Weights of a small contrastive image-text model.
Training: muon at rate 0.0086, batches of 512.
Data: trained on photos with spoken descriptions (Open Images, Localized Narratives), 60.4 epochs.
Rows from block 3 of the text encoder of a small contrastive image-text model, named by matrix and row number. Rows with one number belong to one neuron. Each number is 200 + 30 x the weight over its row's rms, rounded and kept within 0 to 999. All counts start at 0.
After each neuron's rows are labels from the 100 texts, of 14848, where the neuron reaches its highest value: "tokens" is the input token at the peak. Only what is clearly more common there than usual is listed. The data: photos with spoken descriptions (Open Images, Localized Narratives).
# fc1: MLP up (text_encoder.blocks.3.mlp.fc1.weight, 1152x192), inputs 96-191
# fc2: MLP down (text_encoder.blocks.3.mlp.fc2.weight, 192x1152, transposed), outputs 96-191

fc1.673,193,188,182,179,157,156,239,196,198,203,147,273,166,200,199,198,197,214,224,158,198,216,225,212,192,188,193,188,174,175,199,210,245,208,206,220,216,233,219,256,116,253,207,197,209,180,176,239,235,160,224,191,179,205,196,199,207,128,141,129,191,196,177,167,213,235,169,191,202,208,207,207,192,201,189,202,168,173,172,165,202,211,192,246,237,205,201,195,185,127,230,200,186,198,237,235
fc2.673,198,201,231,186,200,188,201,200,252,213,199,177,243,200,189,338,231,205,235,179,202,193,235,182,254,200,205,199,186,193,180,201,201,194,237,207,195,183,186,190,205,210,196,238,255,203,201,139,165,200,201,165,206,202,197,197,201,200,207,200,200,197,170,200,229,189,196,182,203,130,200,147,203,191,203,212,201,196,177,200,208,215,167,175,227,236,202,284,200,230,204,188,228,194,144,202
tokens: "<end>"; "an"

fc1.239,177,181,187,200,166,203,198,231,187,188,189,191,154,204,163,278,206,205,208,243,183,200,232,223,167,202,233,207,223,185,177,171,198,214,211,134,229,209,181,241,171,161,196,222,117,202,209,195,210,203,233,256,155,222,199,79,267,215,275,202,228,214,201,161,175,183,250,187,253,197,207,203,218,175,189,216,146,224,217,206,221,210,215,171,195,187,211,157,207,188,183,228,168,184,178,234
fc2.239,158,203,196,203,216,200,202,189,194,208,95,231,267,200,193,203,255,241,211,200,201,200,190,197,193,223,200,173,205,205,217,182,198,186,204,191,200,186,143,214,221,195,202,199,200,210,170,189,232,203,182,192,202,108,200,201,115,186,207,212,197,201,202,204,211,201,215,204,199,218,198,202,196,143,197,242,194,194,215,168,201,200,171,199,180,233,198,203,205,281,234,210,119,195,216,216
tokens: "there"; "left"

fc1.218,219,143,229,223,190,204,229,228,205,199,177,243,229,178,191,219,200,194,202,153,195,217,196,249,206,191,237,211,266,189,200,204,221,285,201,192,202,229,197,225,201,120,190,207,200,132,234,200,164,231,174,220,222,201,200,205,194,264,200,289,149,240,221,171,194,201,207,188,210,203,204,228,221,162,193,202,148,199,174,238,200,249,232,158,214,269,196,219,199,188,194,181,198,179,228,193
fc2.218,187,244,244,196,182,228,251,195,178,185,201,168,211,180,208,200,214,165,246,198,212,264,200,197,240,267,171,176,130,194,247,200,200,192,197,200,207,194,207,133,281,170,198,177,199,200,200,192,221,207,240,221,201,225,236,202,200,208,184,221,188,197,176,251,201,200,217,210,193,325,215,184,191,220,202,200,200,253,130,195,156,179,226,199,181,204,211,198,216,245,136,258,202,201,227,206
tokens: ","; "also"; "."; "we"

fc1.17,238,167,267,182,262,201,178,177,227,213,222,137,226,203,206,188,195,198,152,215,196,191,219,231,200,234,211,218,183,209,156,194,193,187,186,232,130,213,171,201,146,201,198,130,200,227,204,217,196,97,189,180,213,200,209,199,232,171,192,198,201,229,188,198,185,215,241,246,213,228,229,199,201,182,198,187,204,186,168,199,162,205,236,208,251,206,173,204,191,200,231,167,145,201,250,214
fc2.17,198,166,203,205,201,199,228,90,198,219,226,161,200,195,199,206,169,200,200,192,194,219,196,200,202,198,128,200,195,218,198,196,231,195,163,200,167,229,198,198,193,199,199,197,184,200,198,207,206,252,200,203,198,194,197,201,200,200,208,235,168,201,188,198,197,155,200,206,220,110,213,186,242,206,215,204,200,190,193,200,148,124,200,184,229,200,221,225,222,259,226,197,201,249,189,209
tokens: ","; "there"; "<end>"

fc1.686,194,186,210,201,238,195,196,210,218,155,235,201,197,179,122,199,177,224,157,218,211,164,167,189,181,197,215,154,227,197,199,203,177,207,208,159,196,141,124,188,152,158,234,199,209,200,246,200,236,174,257,182,175,227,235,172,267,161,202,179,181,218,205,203,221,235,200,242,265,213,188,160,226,201,241,212,171,211,211,181,181,165,189,210,167,207,212,161,163,191,218,200,153,297,246,223
fc2.686,193,190,200,213,200,184,201,208,237,200,200,178,235,202,196,200,200,200,200,197,197,217,219,181,188,204,190,198,193,199,185,230,150,201,191,242,198,197,195,187,200,219,179,199,249,200,209,173,200,200,198,200,230,241,194,207,197,199,213,215,199,198,210,200,91,142,208,193,161,230,193,198,305,210,203,201,131,196,200,188,202,139,164,232,213,196,192,222,181,202,224,225,222,188,255,213
tokens: ","; "colour"; "woman"; "there"

fc1.629,199,156,215,210,157,173,183,200,199,190,228,179,229,228,206,169,153,147,199,230,208,224,200,144,203,254,174,225,144,180,220,196,194,204,180,300,243,191,195,170,115,221,215,173,229,217,259,308,207,171,200,216,197,207,172,165,191,213,189,157,219,181,207,184,217,191,197,172,186,201,156,221,204,147,199,218,212,200,221,202,209,184,207,203,199,197,212,241,214,166,194,196,176,195,210,266
fc2.629,251,200,200,205,178,176,219,181,270,199,196,242,183,202,198,199,203,202,227,184,198,205,204,202,154,198,233,202,231,214,134,217,200,163,205,200,128,200,193,196,200,208,188,197,201,194,115,195,213,91,218,267,208,180,198,215,189,191,205,200,192,164,197,197,198,154,177,198,305,223,203,212,198,190,171,200,215,195,199,177,204,199,192,194,151,200,222,198,175,216,225,154,154,154,233,198
tokens: "there"; "his"

fc1.540,188,191,197,153,274,148,184,200,197,235,209,208,156,220,196,164,158,181,198,183,224,178,204,199,220,206,250,207,206,241,175,201,237,218,201,195,240,206,196,206,180,220,203,212,199,199,198,149,233,202,163,192,206,253,230,204,180,255,158,171,176,223,200,227,236,238,205,206,227,163,226,188,190,152,203,192,173,224,274,144,170,213,175,166,173,146,216,208,191,124,224,220,153,240,196,220
fc2.540,257,163,192,230,173,198,201,239,220,265,198,201,207,210,201,126,209,200,176,199,221,157,200,201,184,239,224,234,200,129,134,242,195,156,244,163,210,206,207,202,170,200,200,201,242,195,195,201,129,194,240,201,202,198,192,221,194,210,196,178,211,179,310,202,198,125,200,210,192,127,194,211,165,201,182,195,212,199,205,226,208,210,200,200,181,198,184,192,206,232,199,178,199,190,254,267
tokens: ","; "and"

fc1.481,260,191,161,222,162,132,218,231,191,164,199,234,187,155,196,271,209,197,151,192,152,166,191,238,301,196,202,178,192,197,186,145,146,185,132,228,235,161,199,199,248,206,200,133,225,269,201,254,216,198,171,155,154,235,209,206,191,186,189,207,214,225,236,188,228,203,200,209,229,200,191,222,199,178,207,199,210,200,276,187,207,150,164,206,219,218,169,237,221,210,210,244,188,239,196,199
fc2.481,163,146,191,222,113,200,200,165,215,190,211,197,196,204,172,212,237,206,219,191,199,196,200,200,200,196,200,186,200,168,175,256,175,122,195,159,197,213,230,207,175,192,201,202,214,223,219,190,193,297,200,209,195,297,200,149,215,192,191,193,211,196,191,218,201,232,229,194,215,210,140,167,203,210,193,200,194,194,205,200,196,261,371,184,207,252,197,207,251,202,197,201,198,128,231,202
tokens: "there"; "<end>"

fc1.637,200,201,199,200,199,199,198,200,200,199,200,201,174,199,200,203,199,200,208,201,201,208,200,192,197,201,197,199,189,199,200,200,201,201,205,201,200,200,219,201,200,200,201,194,201,201,201,200,200,199,207,198,200,197,200,200,200,198,196,200,200,200,200,136,258,240,199,200,199,200,92,200,201,200,199,186,199,200,198,203,200,200,199,200,199,201,193,96,199,195,200,198,199,201,201,200
fc2.637,200,200,200,201,200,200,200,200,200,200,200,200,200,200,200,200,200,200,200,200,200,200,200,200,200,200,200,200,200,200,200,199,200,200,200,200,200,200,200,200,200,200,200,200,200,200,200,200,200,200,200,200,200,201,200,200,200,200,200,200,200,200,200,200,200,200,200,200,200,200,200,200,200,200,200,200,200,200,200,200,200,200,200,200,200,200,200,182,200,200,200,200,200,200,200,200
tokens: "there"

fc1.283,207,206,199,176,199,217,222,236,212,249,261,233,270,187,209,202,187,130,186,182,202,190,199,210,209,192,158,146,173,195,206,182,147,169,192,213,223,213,237,204,213,245,194,203,214,170,254,192,190,165,219,200,184,188,275,204,153,145,169,178,230,194,244,210,231,199,102,196,201,210,179,237,208,200,162,127,146,181,202,198,240,190,170,220,249,232,159,214,194,200,203,184,203,226,199,201
fc2.283,180,199,178,211,200,216,191,113,236,220,200,206,201,203,200,181,150,209,211,203,200,186,199,202,205,149,179,195,199,221,192,203,199,202,165,195,193,202,187,201,194,215,198,210,190,193,219,282,224,191,199,191,197,197,195,240,199,221,212,204,420,205,197,189,200,168,200,195,181,200,196,200,206,202,191,201,200,229,133,200,199,198,194,177,217,211,205,237,206,211,201,210,197,181,144,184
tokens: "<end>"; "road"; "there"

fc1.11,269,169,173,189,289,210,113,191,229,198,158,181,214,188,259,151,212,186,140,204,217,235,216,219,189,146,204,175,192,140,170,171,300,192,181,157,199,186,214,211,187,218,217,147,195,213,200,175,214,229,205,210,214,200,217,264,214,208,191,187,148,185,231,250,199,183,161,199,204,140,206,214,208,192,199,205,197,241,178,197,183,199,211,188,233,198,195,183,185,221,219,223,185,184,192,228
fc2.11,182,205,199,215,201,222,187,199,197,206,259,122,232,195,210,196,195,242,199,192,200,266,140,164,204,163,313,212,205,199,206,212,144,196,243,211,187,205,148,104,202,199,199,215,194,226,203,202,198,176,200,201,259,183,200,148,204,215,202,182,200,218,267,207,217,141,199,197,167,192,252,197,176,191,167,201,204,208,250,177,173,201,262,198,129,180,203,213,203,189,194,195,162,201,184,241
tokens: ","; "grass"; "in"

fc1.631,200,199,146,204,182,204,138,198,159,154,194,217,141,194,217,234,217,201,192,200,171,231,157,200,216,200,200,233,262,199,123,196,197,171,230,175,219,246,204,245,200,160,183,255,209,229,235,200,276,196,200,189,188,143,193,209,244,207,207,158,174,195,245,183,216,187,201,205,157,192,233,199,201,237,177,211,192,254,156,241,220,164,237,202,202,200,118,167,183,193,212,268,243,217,209,220
fc2.631,161,203,202,200,184,199,225,200,234,174,188,187,206,273,177,211,240,185,208,226,194,182,173,196,188,210,201,217,194,197,222,177,213,202,217,205,220,219,208,200,198,180,197,164,231,216,198,198,201,199,196,127,160,170,181,180,196,197,164,169,214,207,201,179,159,196,199,150,199,215,123,147,196,139,235,204,201,197,198,219,169,216,204,199,197,203,266,200,189,238,202,190,222,98,196,210
tokens: "there"; "buildings"; ","; "fence"

fc1.305,248,177,213,273,221,163,141,218,165,201,203,191,188,198,153,228,195,238,226,202,177,201,188,199,232,185,228,112,200,282,199,173,207,193,281,182,255,187,247,195,179,205,123,203,176,189,254,260,260,217,214,198,198,198,189,188,224,244,209,202,180,215,195,188,201,224,181,167,194,208,203,183,184,174,193,189,248,196,260,225,183,252,208,163,178,225,212,190,155,225,231,185,187,250,215,172
fc2.305,212,286,200,198,174,217,194,198,194,193,200,196,13,165,200,229,220,199,203,233,179,218,204,243,219,199,199,245,154,199,201,203,199,166,251,207,200,183,193,192,215,192,231,210,234,200,189,188,202,227,177,204,182,195,205,195,201,252,200,203,200,150,199,238,188,139,178,155,226,191,193,174,201,125,220,200,194,200,238,202,202,228,212,194,238,199,201,195,211,259,197,206,213,202,200,195
tokens: "<end>"; "talking"

fc1.105,185,198,201,173,242,206,230,242,170,205,231,189,252,116,189,212,190,220,164,238,236,231,229,219,121,188,145,193,193,144,167,189,176,177,183,168,182,174,187,206,215,221,256,193,161,171,250,260,192,171,220,212,201,202,191,144,199,207,228,200,169,160,220,208,194,196,171,220,201,239,172,226,249,180,172,252,163,177,181,187,198,238,218,204,275,212,174,148,204,199,199,217,253,231,197,221
fc2.105,206,204,139,203,198,190,160,173,203,180,143,167,247,239,289,218,205,182,183,206,235,199,186,199,239,208,182,222,201,215,275,191,267,215,156,193,195,243,258,207,206,200,199,201,265,255,185,201,199,200,185,198,207,206,198,192,145,210,199,199,176,202,236,157,202,146,200,200,218,228,212,174,195,208,204,225,201,198,192,185,115,197,187,182,196,189,188,245,233,194,206,133,115,198,303,198
tokens: "there"; "objects"; "can"; "and"

fc1.664,229,202,211,227,195,199,218,219,196,140,214,181,170,181,279,195,202,221,144,260,213,226,157,212,233,198,200,202,194,187,195,200,227,174,226,161,243,183,200,156,177,149,168,243,201,220,198,211,216,167,205,140,201,250,136,178,196,230,194,222,173,174,205,200,201,198,168,214,194,225,201,219,202,232,257,185,217,192,165,196,221,169,188,239,211,241,192,182,198,235,238,189,210,190,150,166
fc2.664,211,217,189,186,200,150,206,202,129,197,198,225,174,212,200,174,204,170,201,201,200,200,144,223,191,198,201,240,245,200,203,200,114,217,188,169,207,169,187,223,205,202,187,211,198,201,171,203,307,215,268,205,189,208,203,210,306,185,179,205,197,192,199,220,197,177,132,200,167,212,197,178,219,204,202,199,200,197,200,202,215,198,118,200,237,202,200,238,198,202,206,210,217,200,206,203
tokens: "there"; "we"