{
  "model": "contrastive image-text model",
  "dataset": "photos with spoken descriptions (Open Images, Localized Narratives)",
  "train_examples": 50862,
  "image_size": 64,
  "crop_scale_min": 0.5,
  "horizontal_flip": true,
  "tokenizer": "word",
  "vocab_size": 4585,
  "loss": "sigmoid",
  "embed_dim": 256,
  "encoder_arch": "swin",
  "encoder_norm": "layernorm",
  "encoder_norm_position": "pre",
  "encoder_activation": "swiglu",
  "encoder_mlp_ratio": 2,
  "encoder_head_dim": 64,
  "encoder_fused_qkv": false,
  "encoder_bias": "none",
  "encoder_qk_norm": false,
  "encoder_parallel_block": false,
  "encoder_dropout": 0.1,
  "encoder_inner_norm": false,
  "encoder_patch_size": [4, 4],
  "encoder_conv_stem": false,
  "encoder_depths": [3, 3, 3],
  "encoder_widths": [64, 128, 256],
  "text_encoder_causal": true,
  "text_encoder_width": 192,
  "text_encoder_layers": 7,
  "text_encoder_norm": "layernorm",
  "text_encoder_norm_position": "pre",
  "text_encoder_activation": "gelu",
  "text_encoder_mlp_ratio": 6,
  "text_encoder_head_dim": 64,
  "text_encoder_fused_qkv": true,
  "text_encoder_bias": "all",
  "text_encoder_qk_norm": false,
  "text_encoder_parallel_block": false,
  "text_encoder_inner_norm": false,
  "text_encoder_drop_path": 0.15,
  "text_encoder_positions": "learned",
  "init": "trunc_normal_002",
  "residual_init": "zero_last",
  "optimizer": "muon",
  "muon_scale": "original",
  "learning_rate": 0.0086,
  "momentum": 0.95,
  "nesterov": false,
  "orthogonalizer": "newton_schulz_5",
  "adamw_lr_other_params": 0.0014,
  "max_grad_norm": 1.0,
  "gradient_centralization": true,
  "l1_shrink": 0.01,
  "max_steps": 6000,
  "batch_size": 512,
  "epochs": 60.4,
  "lr_schedule": "cosine",
  "final_lr_fraction": 0.01,
  "warmup_steps": 120,
  "weight_decay": 0.07,
  "adamw_weight_decay_other_params": 0
}
Rows from block 3 of the text encoder of a small contrastive image-text model, named by matrix and row number. Rows with one number belong to one neuron. Each number is 128 + 32 x the weight over its row's rms, rounded and kept within 0 to 255. All counts start at 0. Numbers have three digits each.
Before each neuron's rows are labels from the 100 texts, of 14848, where the neuron reaches its highest value: "tokens" is the input token at the peak. Only what is clearly more common there than usual is listed. The data: photos with spoken descriptions (Open Images, Localized Narratives).
# fc1: MLP up (text_encoder.blocks.3.mlp.fc1.weight, 1152x192), inputs 96-191
# fc2: MLP down (text_encoder.blocks.3.mlp.fc2.weight, 192x1152, transposed), outputs 96-191

tokens: "there"; "to"; "like"
fc1.23:131102147074098130126158146123202065207121130110111113131144122164142109084130141134178121100117180120071204196083141116098143181111136099191111104148130120103131186141073133100118055121151113138127129127102119028130166128126126050110127077114147143128098168136080118043122118142110148136
fc2.23:126090152178126154127131069149128132127128129173142122000116128135128159135128107117116146194128059126188127126140118129131231128084123061126133130179084120142127124144109136096056101193081123129183087096123133129129106116123116025131080196140128164129031137136182119177118107126155150070

tokens: "there"; "<end>"; "and"
fc1.251:149113106186112098115128122107142139104094096129109137131113111140178102148163172119130169126055106107180140133110066126142151093122147148169173140146111115158129089135147134126147112148139064143126128145128103092135107035127115097133156096043103138099164120089184090141140096168093130099
fc2.251:114176126125128122128123128131123000176127142183143122140128133133126129143111255114130128129130115133128095131100144111210090121108131127121128127195131138229029126118117128141128093129127247139132127146129128106121118130138128153121113096179127128124126084129104149142164177129127113127

tokens: "sitting"; "like"; "water"; "one"
fc1.29:129139132122132085140069107144127202108122141128106156119154126075140095081120128126140146129109119100139108156116122090142182151170078116133073115132126106098140142116111088156086122170144127116126153142161134125141085117137094121138123148151134120116176106144114147138113118138107154093
fc2.29:076107149128127129160128124137145129128126127124128015128126140198081132133128183148127123124124129128129142161128121128124142133134099130129154175127125150116148049093124120138126129128138092120093126127122129129130155134118102130127134123126119191128130107121118118148129127130119128136

tokens: "standing"; "which"; "see"; "there"
fc1.416:108165171128121135123144101095114162087100139129128157122115130122153149128152115118156111090100137124077156180130071166125149113134129129166202015137157118064107127064174128156193107080127128155107131140154130132127184153138131092084128089139169074072118104128150128132141153125161126166
fc2.416:127131131116152109131119166135147000147142097127136128127133089122132129137095011128115113119226111149125115098150134096120150060136129123127055140149131130128108127183068130127128127084157153028130122128140132138132113062130126113123175116116127134183130134125083079126134136106124132000

tokens: "there"; "image"
fc1.715:128128128128128128127128128128128128099127128129128128128128129150128126125128125128128120128128128130132129128128129129128128129126128128130128128127128127127127128128128128127128129129128067180135128132126127025133129127127125126128126131128128127128127128121016128123129126127128129128
fc2.715:128128128129128128128128128128128128128128128128128128128128128128128128128128128128128128128127128128128128128128128128128128128128128128128128128128128128128130128128128128128128128128128128128128128128127128128128128128128128128128128128128128128128128128128110128128128128128128128128

tokens: "there"; "image"
fc1.16:128128128128128127127128128128128128109127128130128128132128129139128125126128124128128128128128129129132129128128134129128128128127128128131128128127128126127126128128128128127128129129128075162128128132126128033137129127128121126128128130128128128128128128123035128128128126127128129128
fc2.16:128128128129128128128128128128128128128128128128128128128128128128128128128128128128128128128127128128128128128128128128128128128128128128128128128128128128129130128128129128128128128128128128128128128128127128128128128128128128128128128128128128128128128128128128128128128128128128128128

tokens: "sitting"; "persons"; "people"
fc1.129:127099118148091122089142119136148128077135096127136099124179093145140092145122126130131136134132122122086091123129083140114127127086108136140135073157223093126094175163190169147149088128129152151124075097105151156147155115114118117148127100097094089127155110156135109201203125174147112128
fc2.129:126136123012150138191126129112126135173128123171175080119126187115141140239150144121179127104146161131116134127115152137125128150000127122128145097155049128124130133100088130118145134137142168173159127105129124101105125116135170128164133122112117143100146128130129125135088135117139113129

tokens: "sky"; "to"; "white"
fc1.116:133115132110129060116133127121094144176108115122098127089151125099158145129168127191203097066174123144213092094121120082132107121118128159078138158100124203114101187124107120176113102126093165123086107154126134129126128128185159153135006059123124130132084113112098139189127127129127160151
fc2.116:125134123140178132123125094115130127090116197126121122136113162119111138128115128130126201226164125126113128080150177133126186130126141125134127128114107116069072122128178142124095147154119139105128123152134115128118108125177128125133120127156127164163130247125129128147119088113167100089

tokens: "sky"; "huge"
fc1.60:116128127128125127149142138121128081128135125128096125125128125136128129127128132114127126125132128128132121155130122127129091128123129109126174129130123134127126128110129148124125128140132125126100141164131129080128129125123135128128120129128134125134129104135127129128132117126128118130
fc2.60:128182134128128129128126128127128128128128128130131128129126128128128127128128128128128128128129128129127127128128127128128127128128129128095128128128128128128128128129128127129128128128128128128128126128133128128129128128128128128127128127129128128128128128128128128128128128127128128128

tokens: "trees"; "plants"
fc1.624:141048122107128203147200129145146161078082113206163101103139094163161103131147048172099196170119152181149138121119103138133118137120076125170138122149122130107122140130178158134120120111077077118054127096121202117105145119128102120138121149111151132122129123153122128127155093122138128155
fc2.624:107105101112127129124132102128120119125139157247124128127129160072162130129102132112128118236116128130122108128128129171122171144096124128127128255123131081183128060087073197141103190126128131062139150172126117070125128135117147127058138130129061128125144138133139117126117128131178127127

tokens: "there"; "<end>"; "road"; "side"
fc1.652:186099138141118131119115099088145094129119097142078127130132140091197149124113127161149124070146129110129124084087147164059127133092111141115106196130123108077103081161120150115112115125129208128164126150135079188188134123120016125202116119133165126129091084128171161131143086095132138209
fc2.652:173109127129137219165127124129185133140119156204124101128116107107111125088128127155126053126001109153161125130129090140131147140186128150129113141127124119144131114120128127128036124129127122158129135118094145091106131126134123128134121142140129115126134089135072130127029065129136128127

tokens: "sky"; "them"; "table"
fc1.195:128128128129128129127000128128128128128128128128128128129128128128128128128128128128128129128128128128128128128128127125128000128128128128128128128130128128128127128128128128128128128128127128127128128128128128128128128128128128128128128128128127128129128128128128128128128000128129129128
fc2.195:128128128128128128128128128128128128128128128128128128128128128128128128128128128128128128128128128128128128128128128128128128128128128128128128128128128128128128128128128128128128128128128128128128128128128128128128128128128128128128128128128128128128128128128128128128128255128128128128

tokens: "trees"
fc1.699:056111146077134120132045099096141097121138000134127111137117138116132184104101145127130136133153133178124135075142127211143153098124119125166140159109115178140222117130132135079090135151134111151136126133118144129126081171120072205123116134133111092127170151130126125189145118136153128137
fc2.699:108114114128121127117129117130128127101132255129131131130127125114127123130122136127125120135127124129126114159135115113128128120125158128128127129106127126130129130130133129130129128128126127132120129132128112130143172138128130131124108135139149128129129131055129126128109106139127138166

tokens: "sitting"; "holding"; "standing"
fc1.317:133095200128107089104101134117197129133106156152144176142171140122168130139153072128164126116173126123141051122138115169127122097121149132148078114117165134147123214135112133135100137140123124138123075142132133092141118134102094105131083139190144083134130156171106148103143118055111105185
fc2.317:132136128130167075154122219128162128130116129068127095132128160128136126121118123082039164128052115191110146128149131119126181138126089113071155088195173143139159131208058138133159084123150139134135127128126124125173097129156128123139166122058127140128097072105142168124124133176130053129

tokens: "wall"; "front"; "trees"; "flowers"
fc1.437:092129130068139137112157129134115145056081173129104146140137167125168186118129143136119107094153190142108095090135177180152076104123127190132182093145157125159119143123107116181131078098133105129120137135064101050132126112128112183132124127135114112166114128217127128138156050134139130173
fc2.437:126135131241126111067135111165000122072105164133220186123118130128014128156125128126122083070190130102150129128157130147121125097158104105083138120104122128132133135129128126115133097030139215149119089127123126143194138140128089161136156127146143192125132142120165139197118160130125134066

tokens: "standing"; "cars"
fc1.489:130158082157119140113181078069090125194182163153147133071141115145152144132129141104095170129114134097154109180116104117111151125133138161155143123090144110094118172115102131091165137137178130128136139154136173107174143082128098128059104185221184170128137130070124109129142072120106122126
fc2.489:127140156128141128129081138078129144135098255128147083255130124107134132111127155138143085130120129123107136119125127255138135140145128135121160126133128128131128169127139128148060123154142129081153133130151132159059139148122136128111129085075117101127138130105077147123126136119130122177

tokens: "sitting"; "car"; "wall"
fc1.162:168158124128134091140126166082106109091077143073082146052138142178127123133148103139132148140125148142150117164073155165128133107144122126141163137151100134134137134119136133120151128179127139095219020134178130112127092160135126100096124082125116106148146113126173086078148091105131123149
fc2.162:128145149128112134131129127129138172126200139122129112133131124115109129124125138126073128113166093134108113129111081125137122133085127129132127129103163129115120135147121126125133095101127129120148255128087126137123132133125135122142128124151127115152144128131167165129104128122125130125

tokens: "dog"; "wooden"; "ground"; "<end>"
fc1.591:121054118115126128127167112135084161131145135121114137143114116143127184158134125219111095101120158116055074183036128162127141102119178119155096115087125110090136114077085125148136127145092121162109130171108085175098135137115126133132121127116122106093160160087180117132163134094093146127
fc2.591:130128129125065142123108241087140068138132133188130159130038134137102038112128159128143037112157132128197131129162073128096083115162159148119042128049094120147128128115136168124081168123124071117130109104132138134141154124134124128127126157109121127180188125124102128128120139128130136141

tokens: "many"
fc1.256:129105131133133131125130099145139158168134067172153139144121165093134155128110115139107169123161116104146105140067059172091133120090090179083127209152132110156104105146180086125116135218084125105133109118118108107135138075130141121044126172136183103059132122129123095079102102036139119087
fc2.256:128180129124133101207250181127131130155180117126137126121081107115137120125120160134175157127128096133126150139129124096115120118124129133182101159143133131146123060113129116148110153125128128118079106123064128129132127129064127128156140123170127144175120167119122150161152126135121130147

tokens: "there"
fc1.512:128128128128128127127128128128128129094127128131127128128128129152128126126128124128128119128128128129133128128128130129128128129127130128129128128127133126127127129128128126127128128129128050184138128133126128030147129128118117126128125131128128127128127129122036127125129126127128129128
fc2.512:128128128129128128128128128128128128128128128128128128128128128128128128128128128128128128128127128128128128128128128128128128128128128128128128128128128128128130128128128128128128128128128128128128128128128128128128128128128128128128128128128128128128128128128119128128128128128128128128

tokens: "sitting"
fc1.149:128124128129131128128128128129129128128128127129126128128128131129128127160120128128105129128128128128065126128128128092129128127128126127132127129128080128128128128128128128149000128126167128128129128128127128128128129230234128145128128000127128128128128132128151105192123131128128125128
fc2.149:128129128128128129128128127129129127127124128128128128129127126128129128128120128128128128129128124127128130128129126128128129126128128127128128128129128128127128128128128128128127128128128127128129128128128128126128128077128128128128127255128129128128131127128128129129127128128158128128

tokens: "sky"
fc1.167:106124131113149106130135112141119141141105178171121145153159087126132074209063177180129055064132089172197136111181168110139156088124134118123123158133183129103118175156180103154128153153075032110138120129025107057126137139171119136191137107118109132114141118113162131165140106114120131171
fc2.167:124096126109123118177133130129133153122069134116130156078107110128129109143127159127215140126123126128126084137129192129127127125094127127149142149133202103080129126245086143213224149156140126127121134111059134185122127109136135126120127077128149159148120150138108111131132131140116135123

tokens: "wall"; "one"; "we"; ","
fc1.703:130142126110096135112153129149099129104095104047093080129142059168105148119149125173129138079146116171081116142067174058099145134127087134134121131126165149175116147132128139124134138121232128135098105121180150073128129127157116146117133159085162116125128140130188059159055123119125150178
fc2.703:084102039127134165123129123129125041122129134153134115137132126022131087108157117076192129128144110035129132129135134128155155146104114136189075126129125125128129071119128131101136129101125114131134081132086142126116128234140129131108173128145128167058128128128118078120150129139125122095

tokens: "walking"; "trees"; "at"
fc1.737:146126090160136130164139117127142144127132132126182133114113142161195110141117136103143143120129135135167133125088206173131138112148120161113141101117188100129139125136130185068068125115189110180099135099115095091123189112176148124110082046154104087094117160113125153130128154088123124128
fc2.737:197162156068136139128132148150124124132081129085124152128122112125118094084130128168126134128119090126095129131111157128113128091195128112149198042061124149000127121128126087157145223126130155143129079128121127131120117125128115110169124128123133122127130139230131097136123146119131064134